A small image classifier, trained from scratch.
Model: 4.17M parameters, activation gelu, patch size [4, 4], layers 14, width 192.
Training: soap at rate 0.0017, 11000 steps, batches of 512, held-out accuracy 90%.
Data: trained on retinal OCT scans (Kermany 2017), 98430 training examples.
Rows from block 10 of a small image classifier, named by matrix and row number. Rows with one number belong to one neuron. Each number is 50 + 12 x the weight over its row's rms, rounded and kept within 0 to 99. All counts start at 0.
After each neuron's rows are labels from the 100 images, of 14848, where the neuron reaches its highest value: "responds to" is what is common among them; "patch colour" is the nearest of a few named colours to the mean colour under the peak. Only what is clearly more common there than usual is listed. The data: retinal OCT scans (Kermany 2017). In brackets: how many of the 100.
# fc1: MLP up (model.blocks.10.mlp.fc1.weight, 384x192), inputs 0-95
# fc2: MLP down (model.blocks.10.mlp.fc2.weight, 192x384, transposed), outputs 0-95

fc1.368:44 58 51 61 43 47 43 59 55 33 36 31 72 57 38 37 36 60 59 57 59 35 32 82 44 43 44 54 49 49 69 37 41 52 66 66 42 66 46 63 40 57 47 64 42 23 44 59 50 33 58 61 65 64 49 46 47 44 60 52 59 35 43 55 62 33 62 66 36 65 56 61 39 45 28 65 46 31 65 60 62 50 44 51 72 62 57 50 48 37 47 31 60 23 61 52
fc2.368:38 53 37 68 62 55 81 53 30 39 42 63 73 45 14 47 62 65 51 65 31 59 45 46 48 38 31 65 42 55 68 49 46 44 60 43 54 58 47 60 38 38 58 52 64 70 43 60 36 72 48 52 68 60 39 30 42 55 59 58 63 52 48 56 39 49 21 48 54 48 50 56 57 48 50 35 52 38 51 37 72 40 53 57 42 57 54 42 45 55 53 56 57 42 60 55
responds to: finding: diabetic macular edema (29)
patch colour: grey (83)

fc1.63:32 49 59 46 41 37 34 79 45 49 85 52 63 71 52 64 54 40 38 53 64 75 23 48 43 39 64 58 65 64 44 58 48 46 51 29 49 53 47 57 61 22 55 36 42 40 53 57 57 50 35 58 54 52 61 36 48 59 56 61 49 23 52 51 50 55 45 62 31 43 61 39 13 41 61 40 45 26 61 54 70 48 66 37 40 38 34 64 72 54 60 37 54 46 52 49
fc2.63:53 64 63 48 41 44 58 37 39 55 44 53 58 35 73 41 87 14 47 47 50 49 40 44 56 34 73 41 33 64 65 64 62 31 53 52 61 40 57 52 52 54 54 64 42 46 62 30 78 82 39 63 37 43 39 34 58 36 55 47 46 64 57 45 33 61 37 44 43 56 67 68 58 58 60 60 50 59 59 28 55 54 68 34 59 63 50 46 52 53 61 27 37 47 65 68
responds to: finding: choroidal neovascularization (72)
patch colour: grey (60)

fc1.187:43 46 70 49 48 70 47 59 60 44 86 46 45 64 30 61 50 59 44 25 56 45 57 57 36 53 56 58 53 38 41 64 48 54 55 41 35 71 52 25 38 62 43 73 46 59 57 52 55 45 54 42 70 74 46 29 56 22 41 46 41 43 65 76 52 46 43 45 37 54 40 49 27 51 44 52 70 40 52 29 55 51 30 57 53 60 59 25 43 45 60 60 36 47 52 30
fc2.187:75 35 52 48 53 50 36 51 51 59 41 64 37 49 53 62 40 28 54 46 38 57 49 51 28 39 56 52 62 33 79 58 65 26 70 64 66 57 57 50 55 55 58 45 51 38 52 54 50 56 40 48 70 57 45 66 29 56 57 53 32 46 49 42 40 54 38 47 43 52 42 64 56 40 52 44 32 35 54 43 38 52 41 67 48 60 47 50 54 32 43 49 40 64 60 56
responds to: finding: normal (90)
patch colour: grey (97)

fc1.202:48 60 33 46 51 50 73 56 45 65 39 31 50 71 47 36 66 63 57 48 43 41 46 39 27 48 71 45 43 54 63 68 30 44 54 55 48 26 66 48 58 67 41 56 40 42 45 44 46 64 42 40 54 45 33 52 45 56 58 26 54 40 66 52 09 44 74 53 36 70 56 63 58 58 47 44 58 46 51 77 63 33 52 69 57 54 50 44 57 46 52 33 60 55 51 40
fc2.202:60 49 45 38 54 40 42 40 43 52 54 62 56 35 36 48 54 66 41 69 69 53 70 34 47 64 79 35 55 49 43 58 49 39 50 68 21 45 46 44 52 53 55 63 43 42 37 59 38 69 33 61 64 73 44 42 65 58 33 43 56 53 38 58 32 66 40 45 44 49 26 61 52 70 33 42 50 46 52 62 61 37 61 49 59 36 47 90 53 53 49 54 29 59 33 43
responds to: finding: choroidal neovascularization (86)
patch colour: grey (94)

fc1.5:31 62 58 24 56 55 57 45 40 47 62 50 57 68 68 51 61 45 54 47 65 62 20 61 40 35 44 56 35 61 53 59 54 52 37 48 53 71 51 53 57 60 58 51 61 56 56 37 46 69 37 47 40 49 66 78 59 64 44 41 58 54 55 75 56 44 28 53 21 56 39 49 51 48 53 66 87 73 48 26 54 50 42 44 47 66 49 51 48 52 46 54 28 64 57 53
fc2.5:43 51 51 51 52 62 74 49 57 57 48 47 52 60 51 54 52 58 71 50 57 61 68 58 58 51 40 65 34 32 47 57 42 57 58 59 47 41 54 57 70 64 63 36 59 54 37 56 35 43 61 53 47 64 63 58 54 40 44 54 31 57 41 41 28 49 40 56 55 51 62 32 54 55 62 71 81 54 54 36 52 56 59 51 53 38 52 37 55 28 28 50 67 56 35 50
responds to: finding: normal (94)
patch colour: grey (62)

fc1.180:84 60 71 66 35 50 69 53 30 48 43 44 40 58 34 59 54 57 43 63 63 51 38 35 36 47 66 67 51 57 41 61 52 43 68 35 61 65 66 37 59 44 42 54 58 43 61 43 51 55 76 55 38 58 37 45 63 49 42 36 18 51 54 64 48 57 23 50 46 57 59 27 65 51 53 70 72 34 28 46 54 59 49 45 57 51 45 70 37 54 39 61 65 51 40 50
fc2.180:61 61 48 53 66 52 56 39 63 47 38 42 50 33 73 56 42 59 40 51 43 57 51 56 45 51 48 42 37 60 55 43 36 69 55 55 51 66 42 26 44 60 56 65 42 30 53 45 47 39 32 23 52 65 61 48 71 57 46 37 60 65 45 29 34 32 39 66 42 57 53 44 61 59 34 42 57 32 54 54 46 67 30 52 41 52 57 59 54 38 30 44 29 29 59 41
responds to: finding: choroidal neovascularization (59); finding: diabetic macular edema (31)
patch colour: grey (73)

fc1.65:55 41 52 49 49 70 30 71 46 45 58 57 49 30 52 32 57 56 48 28 54 40 58 40 46 56 57 53 52 41 71 77 51 45 60 55 31 72 58 46 47 52 35 60 52 39 68 56 42 47 51 65 58 25 51 64 72 34 37 23 37 42 50 43 42 74 54 66 22 42 21 81 49 40 61 37 47 56 53 55 39 40 74 55 64 57 71 64 28 33 51 47 44 57 52 53
fc2.65:46 52 44 48 55 51 21 46 58 50 61 44 47 40 72 69 50 38 46 47 57 26 80 68 55 45 42 56 58 50 29 50 48 40 52 63 80 50 68 42 59 54 45 23 50 29 54 49 46 38 40 26 50 45 39 40 58 43 32 44 62 54 61 50 65 28 75 48 27 52 16 59 44 66 52 28 25 35 55 40 40 62 39 58 54 79 50 18 45 59 47 38 48 36 25 63
responds to: finding: normal (88)
patch colour: grey (62)

fc1.378:42 30 59 47 51 58 74 56 53 57 56 50 54 47 73 41 38 61 37 66 42 45 44 57 52 55 56 54 45 47 55 52 35 50 52 45 24 54 43 52 69 43 25 33 60 28 46 33 45 74 38 55 72 60 43 69 68 50 55 38 64 44 37 53 52 45 33 46 68 34 44 55 23 43 65 50 41 46 71 67 72 37 53 49 40 62 48 49 55 55 37 43 66 46 63 51
fc2.378:69 54 40 32 64 52 28 37 48 44 59 47 46 52 49 57 58 46 61 41 49 49 57 48 47 50 32 57 52 41 42 62 42 52 30 28 67 35 56 55 60 52 59 31 55 34 40 60 71 26 40 64 22 48 42 65 50 38 58 53 57 47 48 41 46 45 61 45 45 68 25 54 36 48 71 61 54 33 44 63 50 51 44 66 68 59 42 69 50 49 48 35 37 66 50 33
responds to: finding: normal (85)
patch colour: grey (77)

fc1.72:69 44 43 31 70 39 60 39 39 58 53 38 49 65 50 51 57 50 68 30 46 56 43 55 50 49 39 63 60 32 62 58 58 16 58 36 51 72 31 41 47 48 50 45 62 46 41 48 29 50 44 64 70 51 35 60 62 31 33 31 61 32 45 60 50 33 65 44 50 56 48 40 64 64 53 52 56 64 63 53 52 57 49 20 37 51 61 35 37 50 53 41 69 73 52 59
fc2.72:73 54 55 34 45 45 66 34 30 67 51 68 33 54 64 24 32 28 51 28 58 68 74 47 49 34 50 61 51 44 41 50 41 60 40 55 20 60 43 67 35 41 39 36 49 64 36 63 56 50 25 73 61 32 64 56 50 68 45 55 64 53 70 54 49 62 45 70 42 35 36 52 65 55 63 56 45 38 51 40 36 34 22 73 35 47 59 48 52 37 61 64 38 44 32 62
responds to: finding: normal (94)
patch colour: grey (100)

fc1.280:69 42 64 49 53 56 50 47 52 32 28 50 71 56 61 30 45 34 42 38 75 38 40 57 56 47 53 57 39 61 39 60 44 54 59 52 55 49 28 48 57 58 38 37 31 53 76 61 52 61 38 39 33 47 53 57 58 52 54 48 49 59 37 65 40 45 45 36 72 42 44 39 42 55 28 33 63 33 55 43 47 33 69 46 52 82 62 84 40 73 44 71 49 51 54 38
fc2.280:60 47 58 45 47 48 47 52 63 30 48 59 53 62 45 82 44 45 57 66 72 31 63 32 63 50 57 47 49 61 43 42 54 36 60 46 51 55 22 43 77 48 43 30 50 25 48 40 52 65 48 31 67 45 72 43 58 59 45 42 41 48 46 52 46 40 45 41 61 54 52 59 57 49 49 54 35 42 50 60 31 66 58 28 72 48 61 66 61 61 56 61 24 44 49 54
responds to: finding: diabetic macular edema (39)
patch colour: grey (58)

fc1.251:54 39 62 60 48 45 64 52 38 44 49 33 49 73 36 54 44 51 52 38 64 44 45 37 24 45 26 51 51 66 44 65 46 58 36 52 53 63 42 41 35 54 39 50 36 54 40 56 47 23 59 27 64 40 68 49 60 43 62 41 43 50 43 52 45 46 45 33 54 44 51 44 48 60 40 37 71 41 54 55 58 43 76 66 69 34 76 33 47 35 44 45 39 40 53 45
fc2.251:55 38 68 52 47 64 56 40 39 50 58 32 54 51 58 71 86 44 61 68 53 49 50 57 54 52 47 39 33 56 63 57 57 50 61 48 77 53 45 66 34 35 52 36 56 47 31 54 45 28 50 28 46 40 54 58 55 43 49 31 30 46 46 61 55 44 59 37 43 70 44 51 60 45 45 56 32 39 58 23 78 44 41 66 61 42 58 30 54 35 58 45 32 51 61 49
responds to: finding: normal (91)
patch colour: grey (85)

fc1.41:43 39 50 57 47 51 50 61 59 42 60 62 67 44 42 20 37 51 53 49 70 47 32 27 39 50 58 37 55 72 58 57 65 48 57 58 51 46 42 43 46 63 32 44 65 48 58 50 58 56 57 56 45 30 48 81 60 29 54 41 65 62 57 74 54 54 57 40 53 66 38 48 55 58 63 42 57 36 57 43 73 84 45 50 43 37 72 55 48 31 52 29 55 56 47 53
fc2.41:51 50 43 47 39 59 59 48 50 39 36 40 58 38 55 40 58 47 51 31 59 55 72 40 50 64 47 47 54 35 50 43 58 52 54 44 65 35 51 51 44 54 51 23 45 60 60 16 47 41 75 52 72 62 59 43 60 61 43 57 44 61 29 50 48 40 59 72 64 73 36 35 55 31 70 65 39 53 55 36 54 40 36 23 56 30 45 23 58 44 61 47 52 47 58 47
responds to: finding: choroidal neovascularization (76)
patch colour: grey (99)

fc1.345:64 50 41 35 41 49 47 49 57 63 52 49 48 64 42 51 27 50 43 52 73 56 62 73 38 45 55 61 31 62 46 48 35 40 41 52 41 40 51 64 47 54 45 67 57 41 53 37 57 41 63 46 53 36 36 32 55 47 62 60 37 33 47 60 47 43 49 45 50 41 55 68 16 79 48 43 37 63 63 56 49 61 64 25 29 48 41 52 48 55 50 58 49 39 48 57
fc2.345:56 56 47 41 27 49 21 59 42 63 31 33 61 60 39 61 46 58 64 66 42 49 60 39 53 62 25 44 66 34 63 46 52 46 50 53 64 69 48 43 67 37 82 44 52 49 58 59 60 58 58 29 62 53 41 48 77 54 31 26 55 51 55 54 37 32 59 39 49 50 54 17 42 40 44 30 37 39 49 66 51 46 51 67 77 29 46 60 58 66 73 70 65 44 42 56
responds to: finding: diabetic macular edema (34)
patch colour: grey (79)

fc1.277:69 66 49 55 49 52 55 72 55 56 33 50 58 75 44 53 64 42 59 40 34 47 26 74 57 27 42 53 62 47 36 49 51 53 68 50 36 57 47 48 37 63 53 41 52 57 45 39 55 45 36 58 45 32 70 59 55 57 61 47 45 60 64 46 14 58 44 47 63 50 60 64 54 48 48 50 58 63 65 29 61 43 39 44 43 45 65 59 40 47 56 67 50 63 42 59
fc2.277:51 43 48 41 53 36 49 51 51 45 47 49 51 36 51 51 45 58 60 60 53 53 68 36 50 48 64 42 45 52 40 60 51 59 42 42 71 15 67 76 49 41 56 63 37 54 28 62 37 50 31 45 42 73 66 40 71 30 45 51 61 44 59 62 57 55 30 53 48 59 56 42 58 34 56 56 36 61 56 54 17 46 53 54 55 40 54 57 54 41 56 56 60 67 38 49
responds to: finding: normal (80)
patch colour: grey (88)

fc1.40:32 55 40 41 47 63 66 45 58 44 38 49 49 43 54 53 39 61 53 41 40 43 33 44 61 54 63 44 63 46 68 40 56 49 31 55 48 61 62 52 48 46 38 41 60 52 55 59 44 60 52 57 53 59 35 47 64 09 53 68 45 67 38 55 50 41 57 50 43 62 59 64 28 35 37 40 60 61 42 65 54 49 45 61 45 38 41 57 41 64 17 57 29 45 62 44
fc2.40:48 66 53 34 57 42 60 45 46 43 57 60 56 26 39 51 41 48 40 44 73 47 41 52 43 52 42 42 50 68 26 51 47 49 27 56 60 55 79 62 58 49 67 76 53 42 39 34 48 41 28 59 50 46 50 52 41 60 41 58 72 48 35 45 61 35 53 63 41 44 34 61 47 51 36 59 33 50 46 59 35 68 44 57 51 48 49 66 41 54 51 49 55 65 49 61
responds to: finding: normal (82)
patch colour: grey (100)

fc1.321:69 53 62 41 32 35 39 76 16 46 62 61 58 56 56 33 42 39 47 47 58 38 62 65 38 58 54 52 68 35 62 59 60 39 52 58 26 43 57 45 70 50 60 57 53 41 46 41 49 45 51 67 69 46 49 33 51 48 71 49 36 61 67 83 65 89 59 60 60 38 41 28 61 56 56 58 30 48 32 48 44 59 60 61 44 42 68 49 47 56 55 41 43 36 44 29
fc2.321:42 57 43 32 59 46 54 53 60 60 65 53 37 56 44 30 58 30 47 59 45 67 35 35 45 40 73 63 43 23 56 34 45 53 57 22 68 60 65 57 54 44 33 50 49 54 22 41 55 62 35 57 78 49 64 33 43 38 41 61 40 47 41 64 44 34 56 53 57 54 64 68 59 33 61 39 53 51 59 73 69 36 43 48 43 52 84 44 39 32 44 83 42 58 47 58
responds to: finding: diabetic macular edema (30)
patch colour: grey (89)

fc1.319:41 60 59 42 46 56 37 41 38 61 45 64 31 64 75 40 45 78 31 48 40 37 33 60 52 48 62 47 50 47 53 35 69 47 26 63 63 21 28 57 52 44 62 52 55 49 59 63 50 46 54 37 64 57 68 42 57 33 50 56 43 58 64 51 48 56 55 52 67 47 20 41 41 66 69 46 48 39 44 61 39 62 71 25 48 25 49 73 45 59 56 49 51 41 50 70
fc2.319:40 45 43 62 45 56 51 49 57 64 41 52 53 70 45 54 54 52 32 59 57 64 42 60 48 60 30 59 49 21 53 47 55 29 36 55 59 57 43 54 47 43 61 60 48 47 42 48 31 46 70 75 62 44 47 69 54 17 49 68 50 50 37 40 52 40 38 71 45 41 49 65 46 35 61 45 57 49 45 45 29 29 29 32 54 73 47 47 37 57 46 48 48 44 51 36
responds to: finding: diabetic macular edema (29)
patch colour: grey (93)

fc1.276:45 61 67 40 49 36 39 58 33 49 84 49 60 65 43 45 46 50 48 34 53 60 34 52 45 37 31 48 63 37 58 51 49 48 44 77 50 66 73 50 59 60 80 41 42 26 53 57 25 56 41 48 56 48 42 33 54 67 59 49 62 45 60 84 63 40 42 44 82 57 64 48 44 38 45 37 56 67 18 42 62 43 56 64 33 36 51 38 56 34 49 45 44 43 44 42
fc2.276:66 62 42 48 64 52 51 38 79 45 47 39 60 58 44 43 58 62 45 43 62 39 37 65 42 59 35 45 53 45 36 62 54 77 39 47 32 58 57 47 46 55 46 62 65 53 77 38 38 51 60 66 44 46 34 36 47 38 65 50 61 48 58 44 65 72 71 47 49 48 62 51 58 37 38 51 72 37 52 52 50 51 51 40 67 40 35 14 55 31 47 48 37 59 46 44
responds to: finding: normal (81)
patch colour: grey (60)

fc1.70:59 53 32 25 45 74 61 35 45 61 41 34 48 58 45 44 54 39 52 54 60 46 27 60 46 58 38 58 33 46 42 22 39 41 42 39 39 71 50 56 71 71 58 54 37 63 51 48 50 71 60 59 52 48 47 69 59 40 30 30 66 43 63 67 53 41 50 38 48 50 66 65 26 67 47 45 37 24 76 75 51 50 42 57 28 57 36 54 37 51 49 53 56 70 53 42
fc2.70:43 60 37 57 32 50 43 48 56 40 50 49 44 37 69 32 35 55 60 31 56 33 67 56 43 41 63 48 53 47 40 51 53 65 23 67 51 35 71 37 61 66 54 56 74 58 56 55 60 28 55 48 12 30 62 52 59 64 54 64 44 71 52 73 52 80 33 36 64 69 49 62 49 42 61 51 49 64 59 45 57 58 42 57 51 65 58 25 45 48 42 49 59 76 81 53
responds to: finding: normal (89)
patch colour: grey (100)

fc1.322:46 38 53 47 38 37 62 51 67 70 59 52 60 60 47 21 63 52 67 57 73 40 40 50 33 41 51 57 49 46 47 45 48 52 70 42 71 57 54 46 69 45 52 78 61 34 39 48 37 47 56 47 74 45 40 31 39 35 40 24 56 47 39 65 48 30 30 53 70 48 41 55 25 48 49 26 40 75 39 43 61 69 48 42 55 47 49 53 49 45 54 43 49 23 44 52
fc2.322:46 39 61 39 31 65 39 53 54 54 45 38 46 49 58 36 49 57 50 56 43 22 58 55 53 58 43 63 52 53 52 47 59 49 51 49 53 58 20 44 51 53 70 39 51 32 65 52 88 47 37 35 52 58 57 63 45 74 44 59 25 57 41 62 40 44 50 72 58 54 44 62 50 44 69 62 36 60 54 64 35 55 26 54 47 59 40 21 57 42 59 65 46 26 52 40
responds to: finding: normal (82)
patch colour: grey (58)

fc1.360:68 49 63 56 52 61 53 42 41 60 48 46 45 46 44 31 59 19 53 53 53 46 54 69 31 47 55 54 47 78 51 59 45 37 45 50 36 60 13 39 45 29 44 49 46 19 54 53 49 54 26 51 67 30 25 52 43 39 67 37 51 52 63 59 48 45 63 46 43 36 58 54 57 32 74 43 50 76 45 52 53 35 58 54 62 50 41 29 73 62 51 40 69 57 47 57
fc2.360:47 61 54 34 48 56 10 42 74 41 43 64 53 59 44 49 37 44 56 67 46 48 47 43 58 54 69 37 42 29 44 59 44 27 61 64 28 37 54 22 51 60 55 56 59 49 39 50 51 40 69 56 46 53 35 27 50 63 55 63 36 40 46 43 44 52 41 57 56 48 60 63 26 59 53 23 37 43 58 78 44 66 41 45 48 57 53 48 48 42 58 65 39 45 39 62
responds to: finding: diabetic macular edema (36)
patch colour: grey (59)