config.toml
dataset = "retinal OCT scans (Kermany 2017)"
horizontal_flip = true
num_classes = 4
arch = "vit"
mlp_ratio = 2
residual_init = "none"
learning_rate = 0.0017
adamw_lr_other_params = 0.00088
epochs = 57.2
lr_schedule = "cosine"
final_lr_fraction = 0
warmup_steps = 550
Rows from block 7 of a small image classifier, named by matrix and row number. Rows with one number belong to one neuron. Each number is 50 + 10 x the weight over its row's rms, rounded and kept within 0 to 99. All counts start at 0.
After each neuron's rows are labels from the 100 images, of 14848, where the neuron reaches its highest value: "strongest on" is what is common among them; "colour at peak" is the nearest of a few named colours to the mean colour under the peak. Only what is clearly more common there than usual is listed. The data: retinal OCT scans (Kermany 2017). In brackets: how many of the 100, against the usual share in percent.
# fc1: MLP up (model.blocks.7.mlp.fc1.weight, 384x192), inputs 0-95
# fc2: MLP down (model.blocks.7.mlp.fc2.weight, 192x384, transposed), outputs 0-95

fc1.57:26 49 48 52 71 47 40 56 60 45 65 79 45 45 38 49 69 44 51 41 54 40 36 75 51 61 59 60 35 60 37 58 37 31 47 38 56 63 56 54 46 52 62 40 45 62 40 37 53 61 42 54 46 60 39 54 73 50 48 32 40 50 59 55 31 52 57 34 51 43 54 56 56 46 49 43 48 59 52 58 49 38 53 55 40 56 58 58 43 49 59 37 59 54 31 70
fc2.57:51 65 55 50 50 64 40 44 23 48 49 66 57 62 44 43 39 37 58 51 51 57 58 48 60 50 39 42 57 60 55 52 47 49 74 60 44 56 58 49 48 52 40 64 45 59 61 47 45 31 33 53 38 51 60 35 48 48 46 57 69 22 50 58 54 55 33 59 46 35 46 27 49 47 52 50 27 68 62 41 50 52 50 46 51 44 44 51 62 64 52 39 61 49 40 66
strongest on: finding: normal (86 vs 51.6)
colour at peak: grey (93 vs 25.5)

fc1.24:47 57 55 30 58 39 34 38 62 56 37 39 58 50 58 35 34 60 45 64 38 49 53 52 51 49 57 54 46 50 48 48 73 34 36 44 38 33 42 47 60 43 41 43 69 48 55 45 50 43 55 55 59 57 58 47 42 63 58 44 57 65 51 43 48 43 39 58 65 34 47 41 63 64 61 46 55 56 34 42 50 40 53 51 40 51 55 55 70 46 37 61 45 51 59 61
fc2.24:43 51 61 55 25 57 57 50 28 51 53 46 46 42 36 45 58 24 45 57 45 36 50 47 46 54 44 46 54 55 59 58 51 55 47 65 60 47 42 41 48 68 55 52 45 45 42 55 49 46 48 48 39 50 58 44 53 45 56 30 45 31 46 45 60 65 69 37 41 16 60 46 66 48 48 50 59 54 63 44 30 47 39 39 72 46 30 54 48 58 54 36 38 64 53 54
strongest on: finding: diabetic macular edema (31 vs 11.7)
colour at peak: grey (73 vs 25.5)

fc1.62:57 51 44 44 48 45 43 36 56 53 49 47 71 46 66 35 70 50 62 50 49 49 49 39 31 41 39 41 35 52 61 58 52 27 32 41 51 51 48 53 52 58 56 35 43 50 55 47 53 70 28 51 51 48 62 65 55 46 35 33 57 51 59 62 62 48 40 66 42 51 47 54 51 40 63 46 47 53 61 45 69 60 51 59 46 65 54 42 56 55 47 60 55 62 33 48
fc2.62:44 51 54 50 45 54 44 48 63 52 57 50 40 50 44 47 42 73 45 46 45 62 58 55 56 61 67 73 48 56 64 43 39 49 57 53 53 50 47 40 60 53 71 67 56 44 53 59 54 35 46 38 58 26 56 63 45 53 62 60 40 45 50 47 69 60 36 47 58 63 45 46 43 53 75 55 54 53 42 60 50 48 41 41 49 55 30 43 47 57 61 53 40 22 31 40
strongest on: finding: normal (84 vs 51.6)
colour at peak: grey (60 vs 25.5)

fc1.143:30 56 67 63 47 58 59 59 48 59 43 52 51 50 62 45 41 21 49 61 30 46 39 48 47 69 49 56 54 38 51 67 65 46 47 45 42 48 58 47 49 59 62 53 55 39 49 44 29 71 57 56 33 56 45 51 59 46 33 44 45 52 33 55 50 62 54 40 26 45 37 53 56 52 55 56 44 48 60 45 44 45 71 44 53 67 47 35 50 55 40 35 47 39 36 61
fc2.143:57 46 41 28 59 49 47 57 21 49 51 46 36 51 53 46 36 56 64 44 54 49 62 50 62 53 57 61 54 43 41 62 46 77 70 58 46 43 31 43 55 45 67 46 60 50 62 51 46 52 35 48 27 59 38 56 47 64 42 49 74 25 60 60 52 32 71 54 43 62 39 46 55 49 53 40 48 51 45 49 57 47 52 49 47 48 40 30 43 49 58 57 45 59 53 40
strongest on: finding: normal (93 vs 51.6)
colour at peak: grey (99 vs 25.5)

fc1.185:53 54 46 44 48 50 50 54 46 21 56 59 42 41 57 51 49 56 50 62 39 57 33 38 54 42 43 57 46 38 59 42 31 41 41 52 63 52 60 35 52 47 52 54 39 57 48 53 48 37 70 37 50 53 53 51 70 39 43 72 59 69 56 60 52 46 59 41 32 52 42 70 55 53 37 48 78 36 63 50 57 64 71 51 26 47 37 52 32 26 47 56 44 47 34 44
fc2.185:39 62 38 51 52 53 59 55 56 39 29 48 29 41 53 46 38 50 45 69 52 47 46 50 51 52 53 40 47 61 46 48 58 51 59 53 50 50 46 56 50 46 57 50 51 54 42 49 45 66 49 46 69 65 43 59 48 41 52 55 47 58 56 41 46 42 36 58 49 66 39 42 40 51 50 58 43 58 60 60 51 63 52 51 52 37 46 39 58 65 64 51 58 69 55 51
strongest on: finding: diabetic macular edema (31 vs 11.7)
colour at peak: grey (88 vs 25.5)

fc1.299:44 60 54 58 46 31 42 62 52 45 38 80 78 49 48 37 67 37 44 38 41 52 68 62 46 40 70 45 51 29 49 37 41 41 50 40 56 56 44 49 41 48 32 36 67 38 50 38 51 37 47 56 70 55 36 43 60 47 51 46 52 71 49 50 30 56 53 58 47 56 42 38 54 54 26 67 54 50 41 47 57 45 47 49 60 52 39 53 60 43 56 42 66 66 47 55
fc2.299:54 58 52 57 62 73 70 48 56 52 53 33 39 48 56 45 51 36 58 53 47 51 52 42 51 51 53 48 59 64 66 49 55 48 59 54 65 44 44 55 42 44 45 24 52 56 46 47 44 37 61 52 52 43 57 34 56 64 62 63 42 23 58 55 57 52 51 31 50 52 49 59 41 48 55 43 56 44 57 70 41 36 45 58 26 40 41 34 39 45 44 48 53 28 56 59
strongest on: finding: choroidal neovascularization (59 vs 29.3); finding: diabetic macular edema (28 vs 11.7)
colour at peak: grey (58 vs 25.5)

fc1.15:63 57 60 47 58 46 74 54 63 41 58 55 59 52 68 62 51 47 59 50 51 51 48 52 61 34 56 49 56 50 51 41 51 52 32 43 28 46 50 47 47 44 63 40 48 38 45 42 44 60 76 64 40 37 60 55 32 48 55 48 36 30 56 59 51 49 26 26 51 45 76 54 59 46 55 55 39 58 57 50 56 32 45 35 45 44 42 58 61 31 47 39 68 39 44 50
fc2.15:56 42 53 35 56 46 47 47 51 45 65 50 41 55 41 57 34 44 44 53 64 56 69 42 49 37 43 56 49 39 45 56 52 45 60 39 42 55 49 55 53 49 54 50 51 49 45 54 47 50 41 58 70 62 52 52 52 50 41 65 34 47 34 60 45 57 50 41 35 72 57 39 50 40 60 56 58 69 45 60 50 58 36 46 34 58 51 81 62 66 49 62 51 38 37 43
strongest on: finding: normal (79 vs 51.6)
colour at peak: grey (66 vs 25.5)

fc1.133:37 54 52 38 45 53 45 55 41 60 65 62 33 45 40 35 52 60 63 75 70 48 45 65 48 50 65 58 50 54 39 59 51 44 51 49 65 46 49 34 39 54 52 55 76 46 66 40 55 66 49 38 59 55 41 49 52 61 57 43 63 54 56 66 39 49 56 61 42 52 42 48 50 59 50 58 27 42 59 44 53 57 48 59 55 49 52 56 58 51 44 43 44 52 36 58
fc2.133:52 43 43 65 36 44 54 40 45 56 59 32 64 73 45 47 65 50 44 53 41 39 56 51 55 52 79 47 59 51 50 53 45 45 61 48 55 39 41 35 31 55 38 58 31 45 37 37 57 42 56 49 39 47 55 71 63 62 60 50 57 27 53 47 45 48 64 47 58 48 31 51 59 50 64 65 38 48 51 49 59 32 39 51 54 40 56 43 49 31 55 44 44 51 57 54
strongest on: finding: drusen (27 vs 7.4)
colour at peak: grey (80 vs 25.5)

fc1.283:49 58 58 50 46 61 51 54 28 50 41 52 48 42 65 51 61 38 44 44 42 47 50 45 33 28 57 55 74 46 55 63 53 48 54 51 59 46 57 38 54 62 42 68 43 27 51 66 62 46 52 56 55 59 77 61 53 61 45 38 55 64 56 59 43 48 53 63 55 27 62 31 35 39 38 57 51 52 46 63 62 40 59 64 51 51 29 33 24 58 60 52 58 37 37 37
fc2.283:37 50 58 43 73 53 56 50 55 49 58 55 36 53 53 56 68 47 50 68 48 52 42 36 65 57 47 55 46 41 51 48 42 48 55 70 42 60 36 65 25 63 63 49 70 52 54 48 47 59 52 55 57 46 48 30 51 51 41 34 36 55 56 40 34 33 34 65 70 61 57 55 48 56 53 55 55 56 46 58 36 53 42 56 47 47 48 44 48 57 60 47 43 52 59 43
strongest on: finding: choroidal neovascularization (59 vs 29.3)
colour at peak: grey (89 vs 25.5)

fc1.139:30 50 60 46 59 48 49 58 35 60 49 30 55 49 65 50 19 67 65 46 53 59 45 60 58 48 64 57 36 57 40 49 52 46 40 71 52 36 46 42 35 38 48 41 53 42 51 38 43 45 32 51 35 36 69 45 60 55 42 43 55 48 55 51 46 48 23 38 69 52 51 48 27 50 46 56 54 58 46 46 62 37 62 45 30 57 44 50 51 48 43 35 41 30 50 54
fc2.139:45 54 58 59 51 42 47 33 31 54 38 45 39 59 46 50 59 53 56 40 52 45 27 49 57 34 56 46 46 59 56 42 47 59 62 55 63 51 41 58 40 44 47 30 48 48 56 43 40 36 73 48 63 27 55 60 72 51 27 51 52 56 45 43 33 57 46 49 54 43 34 54 39 60 49 45 60 65 49 46 51 49 54 55 33 35 46 43 54 62 38 49 45 44 48 47
strongest on: finding: choroidal neovascularization (75 vs 29.3)
colour at peak: grey (92 vs 25.5)

fc1.202:48 42 61 59 53 48 44 49 47 31 46 52 51 31 50 53 32 43 48 48 73 22 33 57 42 45 38 62 47 48 62 51 42 39 49 33 45 62 57 56 55 29 47 50 41 60 62 51 48 54 45 55 68 63 45 44 59 45 44 43 59 52 60 61 53 59 38 46 60 40 45 38 45 65 63 44 60 42 57 34 54 32 49 58 47 45 66 46 50 37 49 41 52 50 63 67
fc2.202:49 42 44 55 62 58 45 49 43 52 51 61 54 55 46 43 48 38 55 52 39 55 47 33 65 50 52 49 65 57 58 55 60 53 71 65 53 50 56 39 57 48 45 54 54 55 57 62 47 38 64 45 53 72 57 41 44 43 54 51 63 58 48 47 60 56 63 42 52 40 61 43 43 40 49 61 50 61 62 59 57 60 59 44 59 39 23 52 32 55 45 43 46 61 57 52
strongest on: finding: normal (81 vs 51.6)
colour at peak: grey (91 vs 25.5)

fc1.7:49 46 47 38 50 44 54 45 53 46 55 44 71 56 49 39 45 45 67 46 38 58 46 50 56 41 48 54 54 27 56 50 64 44 48 70 49 40 46 61 39 47 45 57 41 37 43 68 54 49 39 72 44 47 62 50 70 55 69 52 44 57 50 40 44 60 43 34 43 38 33 57 44 33 49 62 51 64 51 46 49 49 35 58 48 51 38 52 48 60 47 52 72 59 51 54
fc2.7:52 58 57 43 50 59 53 51 62 56 64 55 51 28 50 62 25 59 32 45 45 45 41 60 60 45 39 33 48 57 40 44 48 63 36 59 51 42 52 52 31 48 42 50 57 44 33 49 62 42 28 54 46 42 58 48 52 42 55 47 40 57 61 56 33 59 51 63 48 62 44 54 49 65 49 37 55 50 53 65 38 51 48 45 52 22 56 41 46 40 59 55 59 50 58 53
strongest on: finding: drusen (27 vs 7.4)
colour at peak: grey (70 vs 25.5)